From a checkpoint of a small image VAE.
Training: nadamw at rate 0.0017, 16600 steps, batches of 64.
Rows from block 5 of the encoder, named by matrix and row number. Rows with one number belong to one neuron. Each number is 50 + 15 x the weight over its row's rms, rounded and kept within 0 to 99. All counts start at 0.
# fc1: MLP up (encoder.blocks.5.mlp.fc1.weight, 384x96), inputs 48-95
# fc2: MLP down (encoder.blocks.5.mlp.fc2.weight, 96x384, transposed), outputs 48-95
fc1.173:31 36 50 51 51 50 50 57 31 49 54 44 51 50 51 53 25 41 51 47 47 30 49 47 46 50 21 26 00 50 53 46 57 46 99 30 51 50 21 52 50 48 34 50 49 62 35 51
fc1.174:48 52 50 93 50 45 50 51 50 53 89 49 51 50 50 50 38 53 39 50 47 49 47 50 41 49 00 50 80 50 50 50 50 50 50 50 54 50 49 51 50 52 50 50 50 67 50 99
fc1.175:53 88 50 50 38 52 50 51 53 59 47 52 51 48 50 49 37 50 49 50 62 26 59 42 75 51 49 05 51 37 21 54 18 47 59 78 50 73 29 50 50 50 38 66 50 20 51 53
fc1.176:53 36 74 51 57 50 50 63 51 47 92 50 48 50 50 50 55 26 51 41 37 51 57 21 49 56 63 53 55 50 50 85 63 50 21 50 38 49 29 63 56 50 49 52 58 40 58 50
fc1.177:42 49 50 50 51 49 50 31 52 48 51 33 57 50 50 41 50 66 51 50 99 64 45 30 22 13 42 50 43 50 99 50 50 50 36 50 38 51 85 84 48 51 50 50 43 49 49 50
fc1.178:55 35 51 50 57 50 52 91 50 48 50 40 50 50 48 35 50 50 50 49 00 20 45 78 44 52 50 61 71 58 17 50 49 51 50 50 37 50 40 09 49 49 78 51 50 52 50 47
fc1.179:42 31 50 50 50 41 50 50 65 50 50 45 50 86 50 42 59 50 50 65 25 21 82 49 06 29 38 37 46 47 51 50 51 49 68 48 33 53 67 50 54 50 48 44 43 99 38 50
fc1.180:82 59 50 50 65 48 48 50 50 46 48 78 50 66 50 23 50 47 50 53 50 00 44 47 49 57 64 54 66 74 32 48 67 63 57 65 49 50 50 43 37 25 50 34 53 64 48 55
fc1.181:48 62 50 99 68 50 50 50 50 50 47 50 50 58 50 50 49 45 54 49 50 49 50 31 35 50 30 58 86 51 44 86 43 51 49 50 53 00 72 52 49 81 49 55 50 46 52 51
fc1.182:24 28 49 50 50 50 50 60 50 37 51 50 50 51 40 50 81 25 46 86 81 17 74 38 43 20 50 48 50 60 76 50 50 50 73 36 30 50 37 49 60 50 50 22 52 63 50 42
fc1.183:46 59 49 82 58 48 51 52 52 50 76 59 65 50 59 50 48 36 72 60 37 48 47 53 01 99 50 50 85 50 22 63 49 50 43 66 31 16 31 06 48 50 68 53 44 46 50 48
fc1.184:53 50 50 19 50 49 50 49 50 75 61 50 50 49 50 51 50 51 36 56 58 51 53 99 52 36 49 37 47 50 41 50 50 67 50 50 50 91 00 26 52 46 68 43 85 48 49 49
fc1.185:46 57 46 47 56 26 32 64 51 61 51 43 49 48 50 71 59 59 49 49 99 99 51 45 39 99 20 55 51 57 56 47 58 51 49 51 49 50 55 53 51 61 48 76 52 53 52 49
fc1.186:54 65 50 48 49 50 49 05 50 38 50 66 49 40 49 50 69 43 42 53 50 99 50 63 52 50 63 53 50 49 46 50 46 52 30 51 50 40 49 47 50 50 53 49 51 00 51 50
fc1.187:48 56 52 49 68 50 32 88 53 66 29 49 49 59 50 74 55 54 51 45 53 81 51 24 41 67 51 50 37 11 50 50 51 51 50 50 49 44 47 55 50 50 40 44 49 54 52 50
fc1.189:45 49 39 99 56 50 50 61 40 54 51 47 52 49 51 53 48 50 52 48 50 35 51 31 43 52 05 56 50 50 51 50 52 49 70 48 55 46 53 50 50 93 30 63 49 39 53 53
fc1.190:49 53 50 50 52 32 69 50 62 46 49 49 40 59 46 49 50 59 62 66 85 32 52 49 74 00 25 47 45 64 49 34 31 50 78 51 45 50 50 42 52 50 44 19 48 50 50 50
fc1.191:50 53 50 50 68 49 31 51 21 61 80 47 50 20 51 88 04 54 51 50 85 52 47 48 52 48 23 36 50 38 52 44 59 50 54 39 52 89 46 51 51 52 45 52 43 44 31 79
fc1.193:78 59 50 36 45 60 00 34 38 52 51 45 50 45 48 48 52 35 22 48 57 52 43 18 52 50 64 53 71 30 74 50 52 63 27 49 50 54 50 68 42 50 78 90 62 51 62 46
fc1.194:50 63 52 40 51 50 50 50 51 50 47 23 50 56 50 46 50 49 07 50 99 50 50 62 43 50 50 39 21 51 52 50 57 63 45 73 45 74 00 44 50 75 50 47 67 49 50 46
fc1.195:66 81 50 32 45 59 51 33 67 56 35 76 49 52 49 50 59 42 46 50 50 78 50 54 50 21 78 50 61 50 48 51 46 54 17 53 49 47 49 81 50 50 87 49 56 43 51 49
fc1.196:51 52 50 50 50 67 50 00 43 44 96 50 50 47 50 50 44 87 49 52 82 50 55 50 88 50 50 49 23 06 51 50 44 50 38 48 69 73 00 50 54 49 35 47 21 50 50 50
fc1.197:50 35 50 86 50 50 50 99 54 47 50 47 50 00 50 42 50 18 50 50 63 48 56 51 22 41 50 50 87 50 70 52 50 25 50 49 35 50 86 50 51 38 50 46 50 50 63 12
fc1.199:47 52 50 50 26 50 49 91 50 46 33 49 50 51 50 55 41 38 59 47 24 31 48 41 65 50 70 50 49 51 50 47 56 45 43 51 44 45 99 65 50 51 35 50 35 50 69 46
fc1.200:64 59 50 49 50 50 50 50 50 50 59 56 49 79 50 50 59 51 71 50 58 91 50 96 53 54 58 74 68 50 48 50 50 50 51 51 50 53 99 62 50 51 50 52 50 49 51 49
fc1.201:36 50 50 69 50 50 54 99 73 44 31 50 50 50 48 30 51 18 81 48 62 64 48 50 50 45 58 61 90 50 99 51 61 41 51 48 15 40 94 44 50 50 52 50 50 51 50 15
fc1.202:73 50 50 27 50 50 50 50 50 50 50 42 50 64 50 48 51 49 50 50 50 50 50 50 49 50 50 50 14 50 51 50 49 82 50 54 50 85 28 41 50 99 50 50 50 50 37 49
fc1.203:50 43 50 68 49 48 50 17 44 54 24 51 51 42 50 51 49 58 22 60 51 02 50 43 50 50 39 50 62 44 22 46 50 52 67 50 50 16 14 23 50 51 50 50 50 50 50 50
fc1.204:40 20 49 50 43 38 00 48 40 12 59 43 54 35 52 60 66 30 45 50 59 99 55 54 55 60 43 51 38 52 49 50 42 52 60 50 54 48 52 36 52 56 53 50 50 34 43 49
fc1.205:56 41 34 55 50 57 20 48 51 50 50 33 50 60 49 99 50 83 38 50 52 05 47 52 80 89 36 50 50 42 49 52 31 62 75 50 58 50 19 50 47 61 50 46 48 53 50 39
fc1.206:38 42 50 50 45 43 26 79 50 38 50 49 49 52 50 75 52 50 50 50 49 45 43 56 54 40 50 70 55 42 82 57 60 50 97 50 48 50 53 54 50 61 55 52 50 47 55 45
fc1.207:53 32 45 50 59 50 46 49 59 57 50 38 50 71 50 50 62 50 51 44 50 98 48 94 49 50 36 51 50 50 36 50 47 70 21 60 51 50 50 40 48 50 51 51 55 49 50 50
fc1.208:58 52 51 50 49 55 46 50 36 49 50 53 50 50 50 72 50 47 50 55 00 51 50 51 77 84 55 49 51 14 50 50 53 50 82 76 67 60 12 50 50 50 44 52 28 49 51 52
fc1.209:49 30 50 50 55 51 48 54 50 58 51 34 51 50 50 50 48 52 51 49 48 35 51 42 35 50 10 49 36 60 50 48 55 52 99 46 51 51 50 51 50 62 45 53 50 53 50 50
fc1.210:56 50 47 50 29 50 62 50 50 69 39 34 50 41 50 32 49 60 49 52 49 69 50 33 48 57 50 50 74 51 33 37 49 59 42 57 62 65 56 46 50 58 69 50 50 57 57 42
fc1.211:51 50 50 45 57 50 45 50 50 69 66 50 50 48 50 49 50 44 48 47 55 88 65 49 47 75 70 49 50 50 60 65 55 38 33 50 51 50 79 50 50 45 50 50 69 48 50 53
fc1.212:86 72 51 43 63 55 84 48 58 77 41 85 49 88 40 41 47 68 50 43 35 00 56 48 46 51 69 27 50 53 47 49 48 50 23 49 50 53 41 88 50 50 61 50 55 66 53 49
fc1.213:30 39 41 50 50 50 27 63 62 62 43 43 64 74 51 68 90 53 51 50 50 24 63 39 56 47 44 50 47 49 50 55 49 57 54 50 54 49 50 50 59 55 25 41 47 76 50 43
fc1.214:50 24 42 50 43 50 53 72 55 51 50 45 50 50 50 55 56 55 58 44 51 28 48 94 61 31 53 46 46 51 06 58 42 50 52 50 50 50 33 50 39 48 46 34 54 37 50 75
fc1.215:40 19 50 50 46 46 50 55 53 51 43 60 50 50 53 51 47 23 82 50 00 59 45 50 44 47 54 50 74 00 36 50 50 40 50 45 43 50 58 40 48 34 40 51 41 34 49 53
fc1.216:50 46 50 39 50 50 50 50 50 44 57 51 50 50 50 52 53 50 51 50 58 51 50 99 51 50 38 42 19 50 49 50 49 49 50 50 50 53 00 49 50 46 46 50 50 47 30 99
fc1.217:54 47 51 99 50 50 60 46 46 53 48 51 49 45 37 50 41 51 50 41 00 48 45 38 49 46 43 55 99 50 44 17 57 42 49 48 55 04 59 20 50 50 50 50 48 36 50 50
fc1.218:50 49 50 30 50 47 36 50 50 43 56 32 68 82 50 50 65 57 50 80 50 50 49 47 55 48 50 50 31 48 50 50 50 79 60 68 49 88 20 47 50 88 51 58 49 52 41 50
fc1.219:50 63 50 46 50 50 49 06 50 55 21 30 53 49 50 50 46 56 45 57 78 77 50 36 54 54 50 52 46 72 49 65 51 50 70 48 49 50 61 65 50 57 32 51 59 79 46 31
fc1.220:51 62 50 32 33 50 50 48 44 37 52 31 71 54 47 53 54 53 18 66 68 46 45 39 48 55 41 47 37 75 50 76 55 70 82 61 50 66 57 76 50 70 37 61 69 72 47 33
fc1.221:50 43 50 73 42 40 49 05 51 90 45 50 50 49 50 50 53 40 48 50 39 50 49 52 44 48 50 47 67 50 48 50 50 82 48 60 50 29 41 47 49 49 50 49 57 39 61 54
fc1.222:91 48 51 00 50 77 50 47 33 46 51 50 49 44 50 47 58 62 50 43 51 47 54 49 52 47 51 66 48 49 54 30 52 49 50 32 41 99 51 50 52 85 50 47 50 28 36 50
fc1.223:54 63 56 42 47 50 50 33 71 44 47 55 48 47 48 26 75 46 36 51 51 63 50 67 51 49 90 50 59 50 51 50 47 51 18 54 44 42 47 47 50 32 65 47 51 50 54 47
fc1.224:49 36 50 58 52 50 50 53 49 49 51 47 51 50 51 55 03 53 55 50 29 37 47 37 49 50 49 50 38 50 55 48 50 49 99 48 51 68 51 51 50 56 45 52 36 50 49 51
fc1.225:35 39 74 50 50 59 50 34 47 58 35 50 48 34 50 52 45 47 50 53 77 51 49 69 73 33 37 74 53 36 49 50 81 32 47 29 62 54 67 58 61 28 35 51 46 50 50 69
fc1.227:50 51 47 16 50 56 50 48 50 77 49 54 48 52 50 46 52 52 49 49 49 48 51 47 50 49 50 50 40 53 43 49 43 50 50 46 71 40 51 50 50 49 68 45 99 57 44 49
fc1.229:47 36 50 50 55 38 32 68 50 57 50 32 50 54 50 64 51 51 57 49 51 50 51 43 42 69 01 47 43 57 53 50 55 50 99 50 50 54 52 50 51 52 43 60 49 57 49 49
fc1.230:39 48 50 45 52 53 51 86 50 51 51 33 51 50 50 49 44 47 26 48 65 57 47 50 46 48 47 48 51 58 59 50 68 50 90 50 48 53 49 76 48 47 49 51 66 99 50 49
fc1.231:47 72 50 50 50 49 51 35 50 50 51 25 37 35 50 52 00 46 48 57 48 72 00 53 50 07 55 44 50 53 51 51 52 49 50 61 50 50 92 51 31 47 50 54 42 48 49 52
fc1.232:25 56 49 50 48 60 47 68 61 54 49 63 51 42 50 47 50 42 51 45 57 80 51 57 58 45 50 53 50 53 50 32 50 48 53 43 42 74 45 66 48 46 50 37 53 54 52 48
fc1.233:33 48 50 50 50 51 52 76 51 59 50 49 50 55 50 49 62 49 38 47 50 49 50 51 41 66 45 50 50 59 51 52 54 50 52 51 78 00 59 56 50 73 50 48 57 73 50 48
fc1.234:57 36 49 50 44 43 14 53 48 31 61 08 50 38 50 68 36 53 52 49 54 64 49 50 62 60 32 99 49 50 50 42 50 52 99 51 49 80 58 48 49 56 50 81 50 21 49 51
fc1.235:48 48 50 50 66 52 51 61 50 54 51 45 50 44 50 49 44 50 22 49 41 50 50 43 38 48 18 00 44 55 51 49 58 49 99 48 64 50 45 54 50 51 45 52 60 50 49 49
fc1.236:53 51 51 50 48 50 50 13 50 42 49 59 50 11 50 51 49 63 36 50 51 51 50 60 54 06 75 51 52 26 49 64 45 48 00 48 49 47 47 52 50 47 60 47 52 48 50 47
fc1.237:69 40 48 49 28 28 50 70 51 49 44 50 50 54 50 59 60 50 50 51 46 70 51 49 50 77 49 53 49 58 49 44 50 65 98 67 50 30 55 30 51 63 54 64 50 00 50 46
fc1.238:16 65 49 50 50 50 50 51 50 50 50 50 50 50 50 50 21 41 52 65 24 50 40 50 58 53 50 31 50 50 40 50 47 42 35 50 60 29 99 51 50 00 48 54 50 50 50 50
fc1.239:54 74 51 44 50 50 50 05 50 42 99 46 48 42 50 50 51 53 19 51 50 45 57 50 55 50 50 50 17 45 51 50 53 40 50 50 64 54 27 49 58 50 42 47 39 52 50 50
fc1.240:50 49 51 50 50 50 50 96 99 50 23 50 44 53 50 50 51 51 55 50 40 49 50 63 49 50 50 37 20 50 71 91 51 48 73 50 50 50 91 52 50 43 50 50 54 44 49 73
fc1.241:49 46 50 29 50 50 50 50 47 49 51 72 50 50 50 50 45 42 49 52 46 50 48 50 64 50 77 50 51 50 60 50 53 50 50 50 46 72 26 99 50 50 50 50 48 50 49 69
fc1.242:31 57 50 50 50 48 50 50 67 50 42 52 49 51 51 51 56 53 88 49 65 89 49 99 51 54 52 49 49 30 50 50 50 20 50 44 42 46 65 50 45 39 19 49 00 48 49 44
fc1.243:55 87 50 46 48 52 50 66 50 53 50 35 50 80 47 37 48 57 49 50 76 88 37 54 52 47 48 51 50 56 50 28 60 53 33 52 47 57 02 48 48 55 69 52 33 20 60 50
fc1.244:42 47 51 56 37 50 50 50 50 47 50 23 50 92 50 50 51 47 50 54 52 43 61 50 50 50 50 44 50 50 49 50 54 45 41 50 50 50 51 50 50 50 37 47 40 50 50 50
fc1.246:20 51 49 51 40 44 15 49 25 05 55 04 50 18 62 76 63 52 47 52 59 90 50 40 52 84 27 56 51 46 48 46 46 32 60 36 54 29 58 00 50 51 50 85 50 45 49 46
fc2.173:50 50 50 50 50 50 33 67 44 44 50 69 50 61 00 62 45 50 50 50 50 50 50 50 50 50 28 50 50 52 49 50 50 50 99 41 47 50 46 50 52 41 40 50 50 50 51 50
fc2.174:54 52 50 88 50 50 51 25 50 50 62 43 49 40 00 46 50 50 50 49 55 46 51 54 44 50 50 50 99 51 54 49 41 50 50 50 44 50 48 48 51 48 50 42 50 48 91 49
fc2.175:25 25 48 49 52 50 52 27 42 50 50 49 50 50 50 49 50 42 56 51 50 75 50 49 50 47 20 70 50 52 48 50 54 56 41 47 58 44 49 50 52 50 70 48 50 50 46 50
fc2.176:50 49 51 50 50 50 50 71 50 50 71 49 50 29 50 50 50 50 50 50 97 50 53 75 39 52 00 50 56 49 80 50 59 38 38 46 05 50 50 50 50 50 80 44 50 50 50 50
fc2.177:43 53 50 65 50 50 67 58 62 49 49 50 55 50 51 47 45 49 52 50 49 81 37 32 07 16 51 50 69 89 17 79 47 70 55 50 50 47 50 45 48 60 85 76 23 50 50 50
fc2.178:52 50 50 50 74 49 73 55 32 63 40 49 50 50 63 45 50 23 54 50 00 50 52 48 47 48 50 51 64 50 03 45 50 46 49 50 42 28 49 34 51 50 51 46 38 50 50 45
fc2.179:47 45 50 55 50 57 50 46 04 46 52 70 50 49 90 40 15 50 50 54 50 67 38 42 50 50 50 57 50 28 49 38 50 17 41 50 60 50 50 51 51 46 50 50 50 53 89 51
fc2.180:39 66 49 44 31 44 48 47 68 39 50 52 51 49 51 82 49 51 51 51 46 61 50 04 45 47 55 34 47 78 23 64 50 51 32 50 54 50 50 59 53 50 67 74 50 38 46 47
fc2.181:51 55 49 99 50 50 50 56 49 51 50 41 50 21 23 49 49 47 51 50 71 38 50 51 43 50 49 51 84 50 53 73 17 49 25 50 50 40 49 48 51 49 50 50 50 40 51 48
fc2.182:48 25 50 50 56 47 51 85 53 24 64 50 50 58 45 50 51 36 50 57 34 21 52 50 50 49 51 49 46 50 50 56 50 49 50 49 50 43 50 51 50 65 42 29 82 60 50 50
fc2.183:50 51 50 50 00 51 49 51 49 49 50 50 50 49 50 54 50 43 55 52 47 26 53 50 50 50 79 50 80 51 14 62 50 54 50 49 45 48 49 44 50 54 73 59 49 27 38 27
fc2.184:52 51 50 59 40 50 46 51 48 29 50 50 50 50 44 49 44 44 50 48 53 49 50 01 49 50 49 99 60 50 99 50 49 27 50 50 45 10 51 50 50 49 27 52 27 50 96 50
fc2.185:70 37 50 50 44 50 39 51 11 44 51 42 49 48 07 57 37 50 51 51 56 50 50 50 50 54 00 52 50 31 58 40 49 50 61 47 61 49 49 50 51 50 50 50 50 12 50 50
fc2.186:50 64 50 50 50 50 49 48 52 51 50 56 50 50 99 49 50 45 50 50 50 87 50 68 50 48 54 49 47 49 49 51 62 47 44 50 57 38 49 49 50 58 51 60 53 16 43 50
fc2.187:58 47 49 49 32 57 72 07 49 52 50 50 49 50 44 50 51 60 50 47 00 50 50 60 52 55 75 56 50 63 10 44 50 63 59 50 78 50 50 50 50 52 50 44 58 58 61 39
fc2.189:58 38 50 88 50 50 39 51 36 37 50 44 49 50 00 63 32 48 55 50 50 43 50 50 50 51 16 50 50 26 50 50 32 50 50 49 50 49 50 49 51 49 43 51 50 00 51 49
fc2.190:43 41 50 46 50 50 50 50 45 07 59 50 49 50 20 50 50 44 50 49 50 46 51 00 63 49 99 50 50 43 58 59 51 50 66 49 48 50 49 50 51 50 50 50 49 52 49 33
fc2.191:48 47 50 50 49 62 82 77 76 51 09 58 50 65 99 34 75 53 50 50 36 63 50 50 50 50 65 50 50 99 46 55 50 50 50 61 50 34 52 50 47 50 56 52 50 59 64 47
fc2.193:53 50 50 49 43 48 47 35 43 32 50 50 48 50 51 50 50 51 49 50 49 49 50 03 61 50 49 51 49 29 81 67 50 50 62 52 62 50 50 47 50 50 36 53 52 60 50 51
fc2.194:62 49 50 50 52 50 49 96 61 50 52 50 50 50 16 49 81 50 50 50 99 50 51 99 50 50 75 51 50 74 62 50 50 49 50 49 41 70 50 51 50 50 83 44 48 51 49 50
fc2.195:50 83 50 40 49 50 64 50 49 54 42 63 50 50 99 50 59 42 49 50 50 64 50 50 50 27 93 50 52 51 60 55 68 50 33 47 50 50 50 55 50 50 85 54 50 49 49 50
fc2.196:50 45 51 50 50 54 50 00 48 50 99 50 52 50 36 48 49 83 50 51 58 28 49 49 71 50 43 70 50 08 54 51 43 50 51 50 73 57 33 52 51 50 44 51 49 45 50 90
fc2.197:51 26 48 50 42 53 61 99 50 47 49 37 40 00 49 39 47 41 50 50 61 50 50 49 36 49 51 62 66 50 68 51 47 50 32 22 38 50 50 50 50 50 65 42 50 51 93 50
fc2.199:50 40 49 37 59 32 50 22 57 50 68 48 45 50 48 50 53 50 50 50 38 41 50 55 50 50 50 09 39 49 50 67 58 64 51 86 49 50 41 42 50 50 50 39 49 50 46 47
fc2.200:58 42 50 50 27 43 42 22 38 50 11 38 50 50 99 54 50 42 47 47 50 50 39 31 50 50 00 58 47 32 33 48 53 50 43 51 70 50 69 50 50 62 46 48 46 40 36 50
fc2.201:51 51 49 55 50 50 62 99 50 44 44 51 50 44 50 44 41 00 57 47 63 50 46 51 42 49 50 62 78 60 72 45 59 17 50 49 32 50 50 49 50 37 50 49 48 50 72 36
fc2.202:50 50 50 49 50 50 50 47 50 42 57 50 50 49 50 50 50 50 50 50 46 50 50 50 50 50 00 51 50 50 49 48 43 49 48 50 39 49 50 29 50 99 48 50 49 50 50 50
fc2.203:50 50 50 33 44 78 50 88 50 48 52 50 50 50 44 49 49 49 69 49 90 57 49 37 50 50 50 50 50 50 93 50 49 44 50 47 49 93 68 52 50 50 49 49 30 54 30 50
fc2.204:55 41 50 59 66 50 53 00 48 53 45 50 50 50 52 72 50 14 48 50 55 60 49 40 50 50 46 65 69 50 50 72 47 52 80 51 50 69 50 51 50 62 54 50 61 99 57 50
fc2.205:43 51 51 50 51 50 50 49 99 50 50 56 50 50 43 64 40 49 50 50 77 51 48 80 50 67 34 50 50 58 50 50 55 51 37 50 05 49 50 53 49 50 50 48 50 50 50 53
fc2.206:50 81 50 50 53 50 66 50 75 49 50 53 51 50 50 50 50 50 49 48 50 50 50 72 50 50 53 50 50 96 48 50 49 50 50 50 44 51 50 55 49 50 50 57 50 84 50 50
fc2.207:50 52 50 50 50 50 18 50 49 41 50 50 57 47 51 59 49 60 49 49 64 51 50 69 43 42 41 75 50 50 51 32 59 42 48 50 51 58 50 52 50 51 50 58 50 41 49 54
fc2.208:65 35 50 43 50 50 42 55 50 56 51 50 50 49 60 50 50 52 50 50 50 17 50 52 78 54 40 50 50 33 70 49 55 33 99 50 68 59 41 53 50 50 34 50 48 49 50 52
fc2.209:44 73 50 50 50 50 51 50 57 52 50 61 50 50 99 50 57 50 49 50 51 50 50 49 50 49 99 45 49 50 52 65 51 38 24 52 50 51 50 50 50 53 57 52 50 50 49 50
fc2.210:49 37 50 58 51 50 54 50 50 73 12 50 50 46 59 50 50 57 48 50 49 98 51 85 50 58 68 59 50 49 00 45 46 64 45 53 66 54 56 50 50 50 78 50 46 36 50 46
fc2.211:50 39 51 50 47 61 54 66 70 48 46 50 55 56 91 53 59 53 69 46 57 48 51 53 47 49 34 50 50 49 20 22 48 50 18 32 06 50 46 33 46 55 52 49 29 76 50 50
fc2.212:18 86 52 55 29 50 92 43 51 59 28 56 50 49 55 50 54 58 44 49 53 00 50 45 49 52 69 21 50 49 04 48 53 99 44 51 57 75 51 53 50 52 50 16 53 60 48 55
fc2.213:51 61 50 50 51 49 50 50 98 46 51 38 48 50 50 53 47 50 59 46 50 67 42 71 45 48 39 52 50 64 50 51 50 50 29 51 42 50 50 51 49 52 55 69 50 47 50 58
fc2.214:34 44 54 50 52 50 41 44 80 73 52 50 50 50 48 44 49 50 91 50 85 56 48 95 54 99 49 50 50 52 50 50 57 62 31 40 17 49 50 50 49 51 49 47 74 49 79 48
fc2.215:42 54 50 50 51 44 43 50 99 56 49 49 46 49 53 33 47 43 52 53 48 39 49 52 46 51 23 51 55 46 38 56 52 65 50 50 49 49 49 50 50 50 50 64 50 50 53 92
fc2.216:46 46 50 48 50 50 26 41 45 23 99 50 50 59 43 54 55 49 50 50 48 49 55 59 51 50 49 46 34 02 35 64 51 47 48 50 50 74 27 50 51 51 41 49 49 49 17 84
fc2.217:65 49 50 50 46 50 52 79 20 46 82 48 50 50 50 48 51 72 50 51 62 59 50 42 50 50 21 50 26 52 99 50 50 51 50 50 50 99 50 50 50 50 50 32 50 51 17 75
fc2.218:61 49 50 40 50 72 69 50 44 50 62 44 31 00 47 50 50 50 50 50 49 50 50 50 50 50 00 50 50 50 49 50 50 50 47 39 26 63 50 50 50 68 50 50 49 49 50 50
fc2.219:45 50 50 50 82 49 70 43 10 51 65 47 50 40 92 39 37 34 50 18 34 58 49 53 48 42 66 37 51 14 34 42 50 53 25 51 63 46 50 50 51 50 59 50 50 08 53 81
fc2.220:71 40 50 49 50 50 55 55 16 58 40 48 26 00 50 49 50 48 50 24 44 50 52 50 50 49 41 66 50 48 30 77 37 51 73 12 50 50 42 65 67 50 52 41 35 50 50 50
fc2.221:56 20 49 50 50 50 46 38 62 79 36 50 40 38 52 60 47 50 50 54 43 49 45 50 53 50 50 56 50 39 49 54 50 89 50 49 46 46 32 50 48 63 71 52 50 50 51 34
fc2.222:89 42 49 00 91 50 50 39 50 35 50 50 50 51 50 50 53 48 38 55 28 50 50 50 50 50 50 49 44 50 48 50 48 50 49 50 50 95 50 50 50 75 50 53 51 13 26 50
fc2.223:50 50 50 50 50 50 30 50 18 46 50 49 50 50 00 71 29 49 52 50 51 50 50 36 50 50 17 50 50 50 66 50 50 50 52 45 50 50 50 50 52 50 47 50 50 47 51 50
fc2.224:57 41 50 50 50 50 37 50 50 15 50 50 50 50 00 59 19 49 51 50 50 49 50 17 50 50 40 60 50 50 98 43 50 50 89 46 23 50 50 50 51 50 50 59 50 50 51 50
fc2.225:52 50 60 59 00 41 50 43 50 48 43 50 50 50 54 50 50 50 50 50 50 50 50 36 50 50 50 51 70 28 50 35 99 50 50 50 50 37 50 50 50 50 50 48 85 56 56 50
fc2.227:36 62 50 28 24 56 68 49 42 86 50 50 50 50 63 53 51 50 50 50 70 62 50 72 46 50 62 50 50 51 51 50 50 49 48 50 99 50 50 62 50 50 69 48 99 50 48 50
fc2.229:61 20 50 50 47 50 37 50 30 48 50 39 50 50 00 57 29 50 51 51 50 50 50 50 50 57 00 50 50 51 50 42 49 50 86 48 50 50 50 50 52 49 49 50 50 52 51 50
fc2.230:50 34 50 50 34 54 50 40 45 54 64 23 50 50 10 49 50 64 50 50 49 50 50 50 50 50 30 52 50 35 51 45 49 54 61 49 50 50 50 51 50 37 50 37 51 69 53 63
fc2.231:50 46 51 40 52 50 59 50 48 08 82 40 50 54 50 64 88 49 50 38 50 40 70 47 52 46 50 50 50 47 67 51 16 31 50 51 40 48 55 51 50 50 58 33 49 49 47 44
fc2.232:35 53 50 49 51 47 40 50 77 35 49 55 43 49 78 71 41 43 46 52 55 76 45 50 40 35 53 39 45 51 56 53 74 49 19 52 00 42 45 53 54 51 58 50 53 46 48 50
fc2.233:57 58 50 50 57 46 51 49 62 48 50 50 50 47 78 50 44 50 49 51 49 50 49 75 51 45 60 50 50 59 53 50 55 49 50 51 19 79 50 50 50 50 50 62 47 58 45 50
fc2.234:67 24 50 53 14 40 06 30 39 33 72 13 50 44 21 60 34 50 53 52 48 50 50 46 50 53 23 79 49 16 43 38 43 52 53 50 50 51 50 40 51 50 47 64 45 30 46 50
fc2.235:49 52 50 50 51 57 50 52 30 50 73 50 49 52 00 49 50 55 53 50 49 49 50 48 49 50 13 33 51 34 49 49 49 51 95 48 74 49 50 49 50 47 48 28 49 49 51 56
fc2.236:54 40 50 50 50 50 44 50 31 49 50 48 50 52 00 54 36 49 50 50 50 51 50 39 50 72 00 51 50 54 51 50 50 50 85 49 50 49 50 50 52 49 48 50 50 34 52 50
fc2.237:76 35 50 50 33 50 31 55 45 49 51 50 50 48 29 60 40 50 50 54 58 72 50 50 50 63 00 52 50 70 50 26 49 64 63 50 50 49 50 50 50 50 50 73 50 00 46 44
fc2.238:99 06 50 50 54 51 53 68 50 54 50 50 50 50 16 50 86 63 50 50 99 51 56 50 50 50 70 83 64 49 92 49 43 50 53 50 24 82 50 50 50 73 59 49 61 18 50 47
fc2.239:50 43 50 50 50 50 50 99 50 50 00 48 50 49 57 50 50 30 50 49 51 51 51 50 50 51 73 50 50 80 50 50 49 50 50 50 17 50 51 50 50 50 50 50 50 51 50 48
fc2.240:54 61 50 58 55 74 63 50 50 57 47 47 50 35 15 50 48 51 51 50 53 48 49 62 47 51 85 81 99 54 47 45 29 53 50 48 50 50 49 49 50 50 62 50 51 50 65 28
fc2.241:50 51 50 74 40 50 50 51 50 51 54 36 50 36 50 50 51 51 50 50 51 50 53 86 48 50 46 50 50 23 11 50 22 50 36 53 71 50 50 14 50 50 55 50 50 49 50 50
fc2.242:46 45 50 50 30 50 48 26 46 22 50 50 50 50 99 58 54 40 47 50 34 58 52 50 51 64 00 51 49 09 49 52 50 48 25 51 53 46 50 38 50 50 32 52 60 52 33 50
fc2.243:40 48 50 50 51 49 36 49 31 40 47 37 50 50 69 50 42 47 54 50 50 81 50 54 54 59 57 56 50 52 45 34 63 49 26 51 49 50 38 48 50 50 55 55 36 37 54 45
fc2.244:56 54 50 40 88 49 52 47 50 57 50 50 50 36 50 50 50 54 48 50 50 54 50 54 50 50 56 65 51 63 57 58 49 74 71 50 50 55 50 50 50 50 78 60 61 43 50 50
fc2.246:52 67 50 55 17 50 56 39 39 53 36 51 50 47 99 51 47 59 42 50 38 57 50 24 51 56 68 41 41 46 43 42 39 76 50 53 56 52 51 53 50 56 64 39 56 70 00 52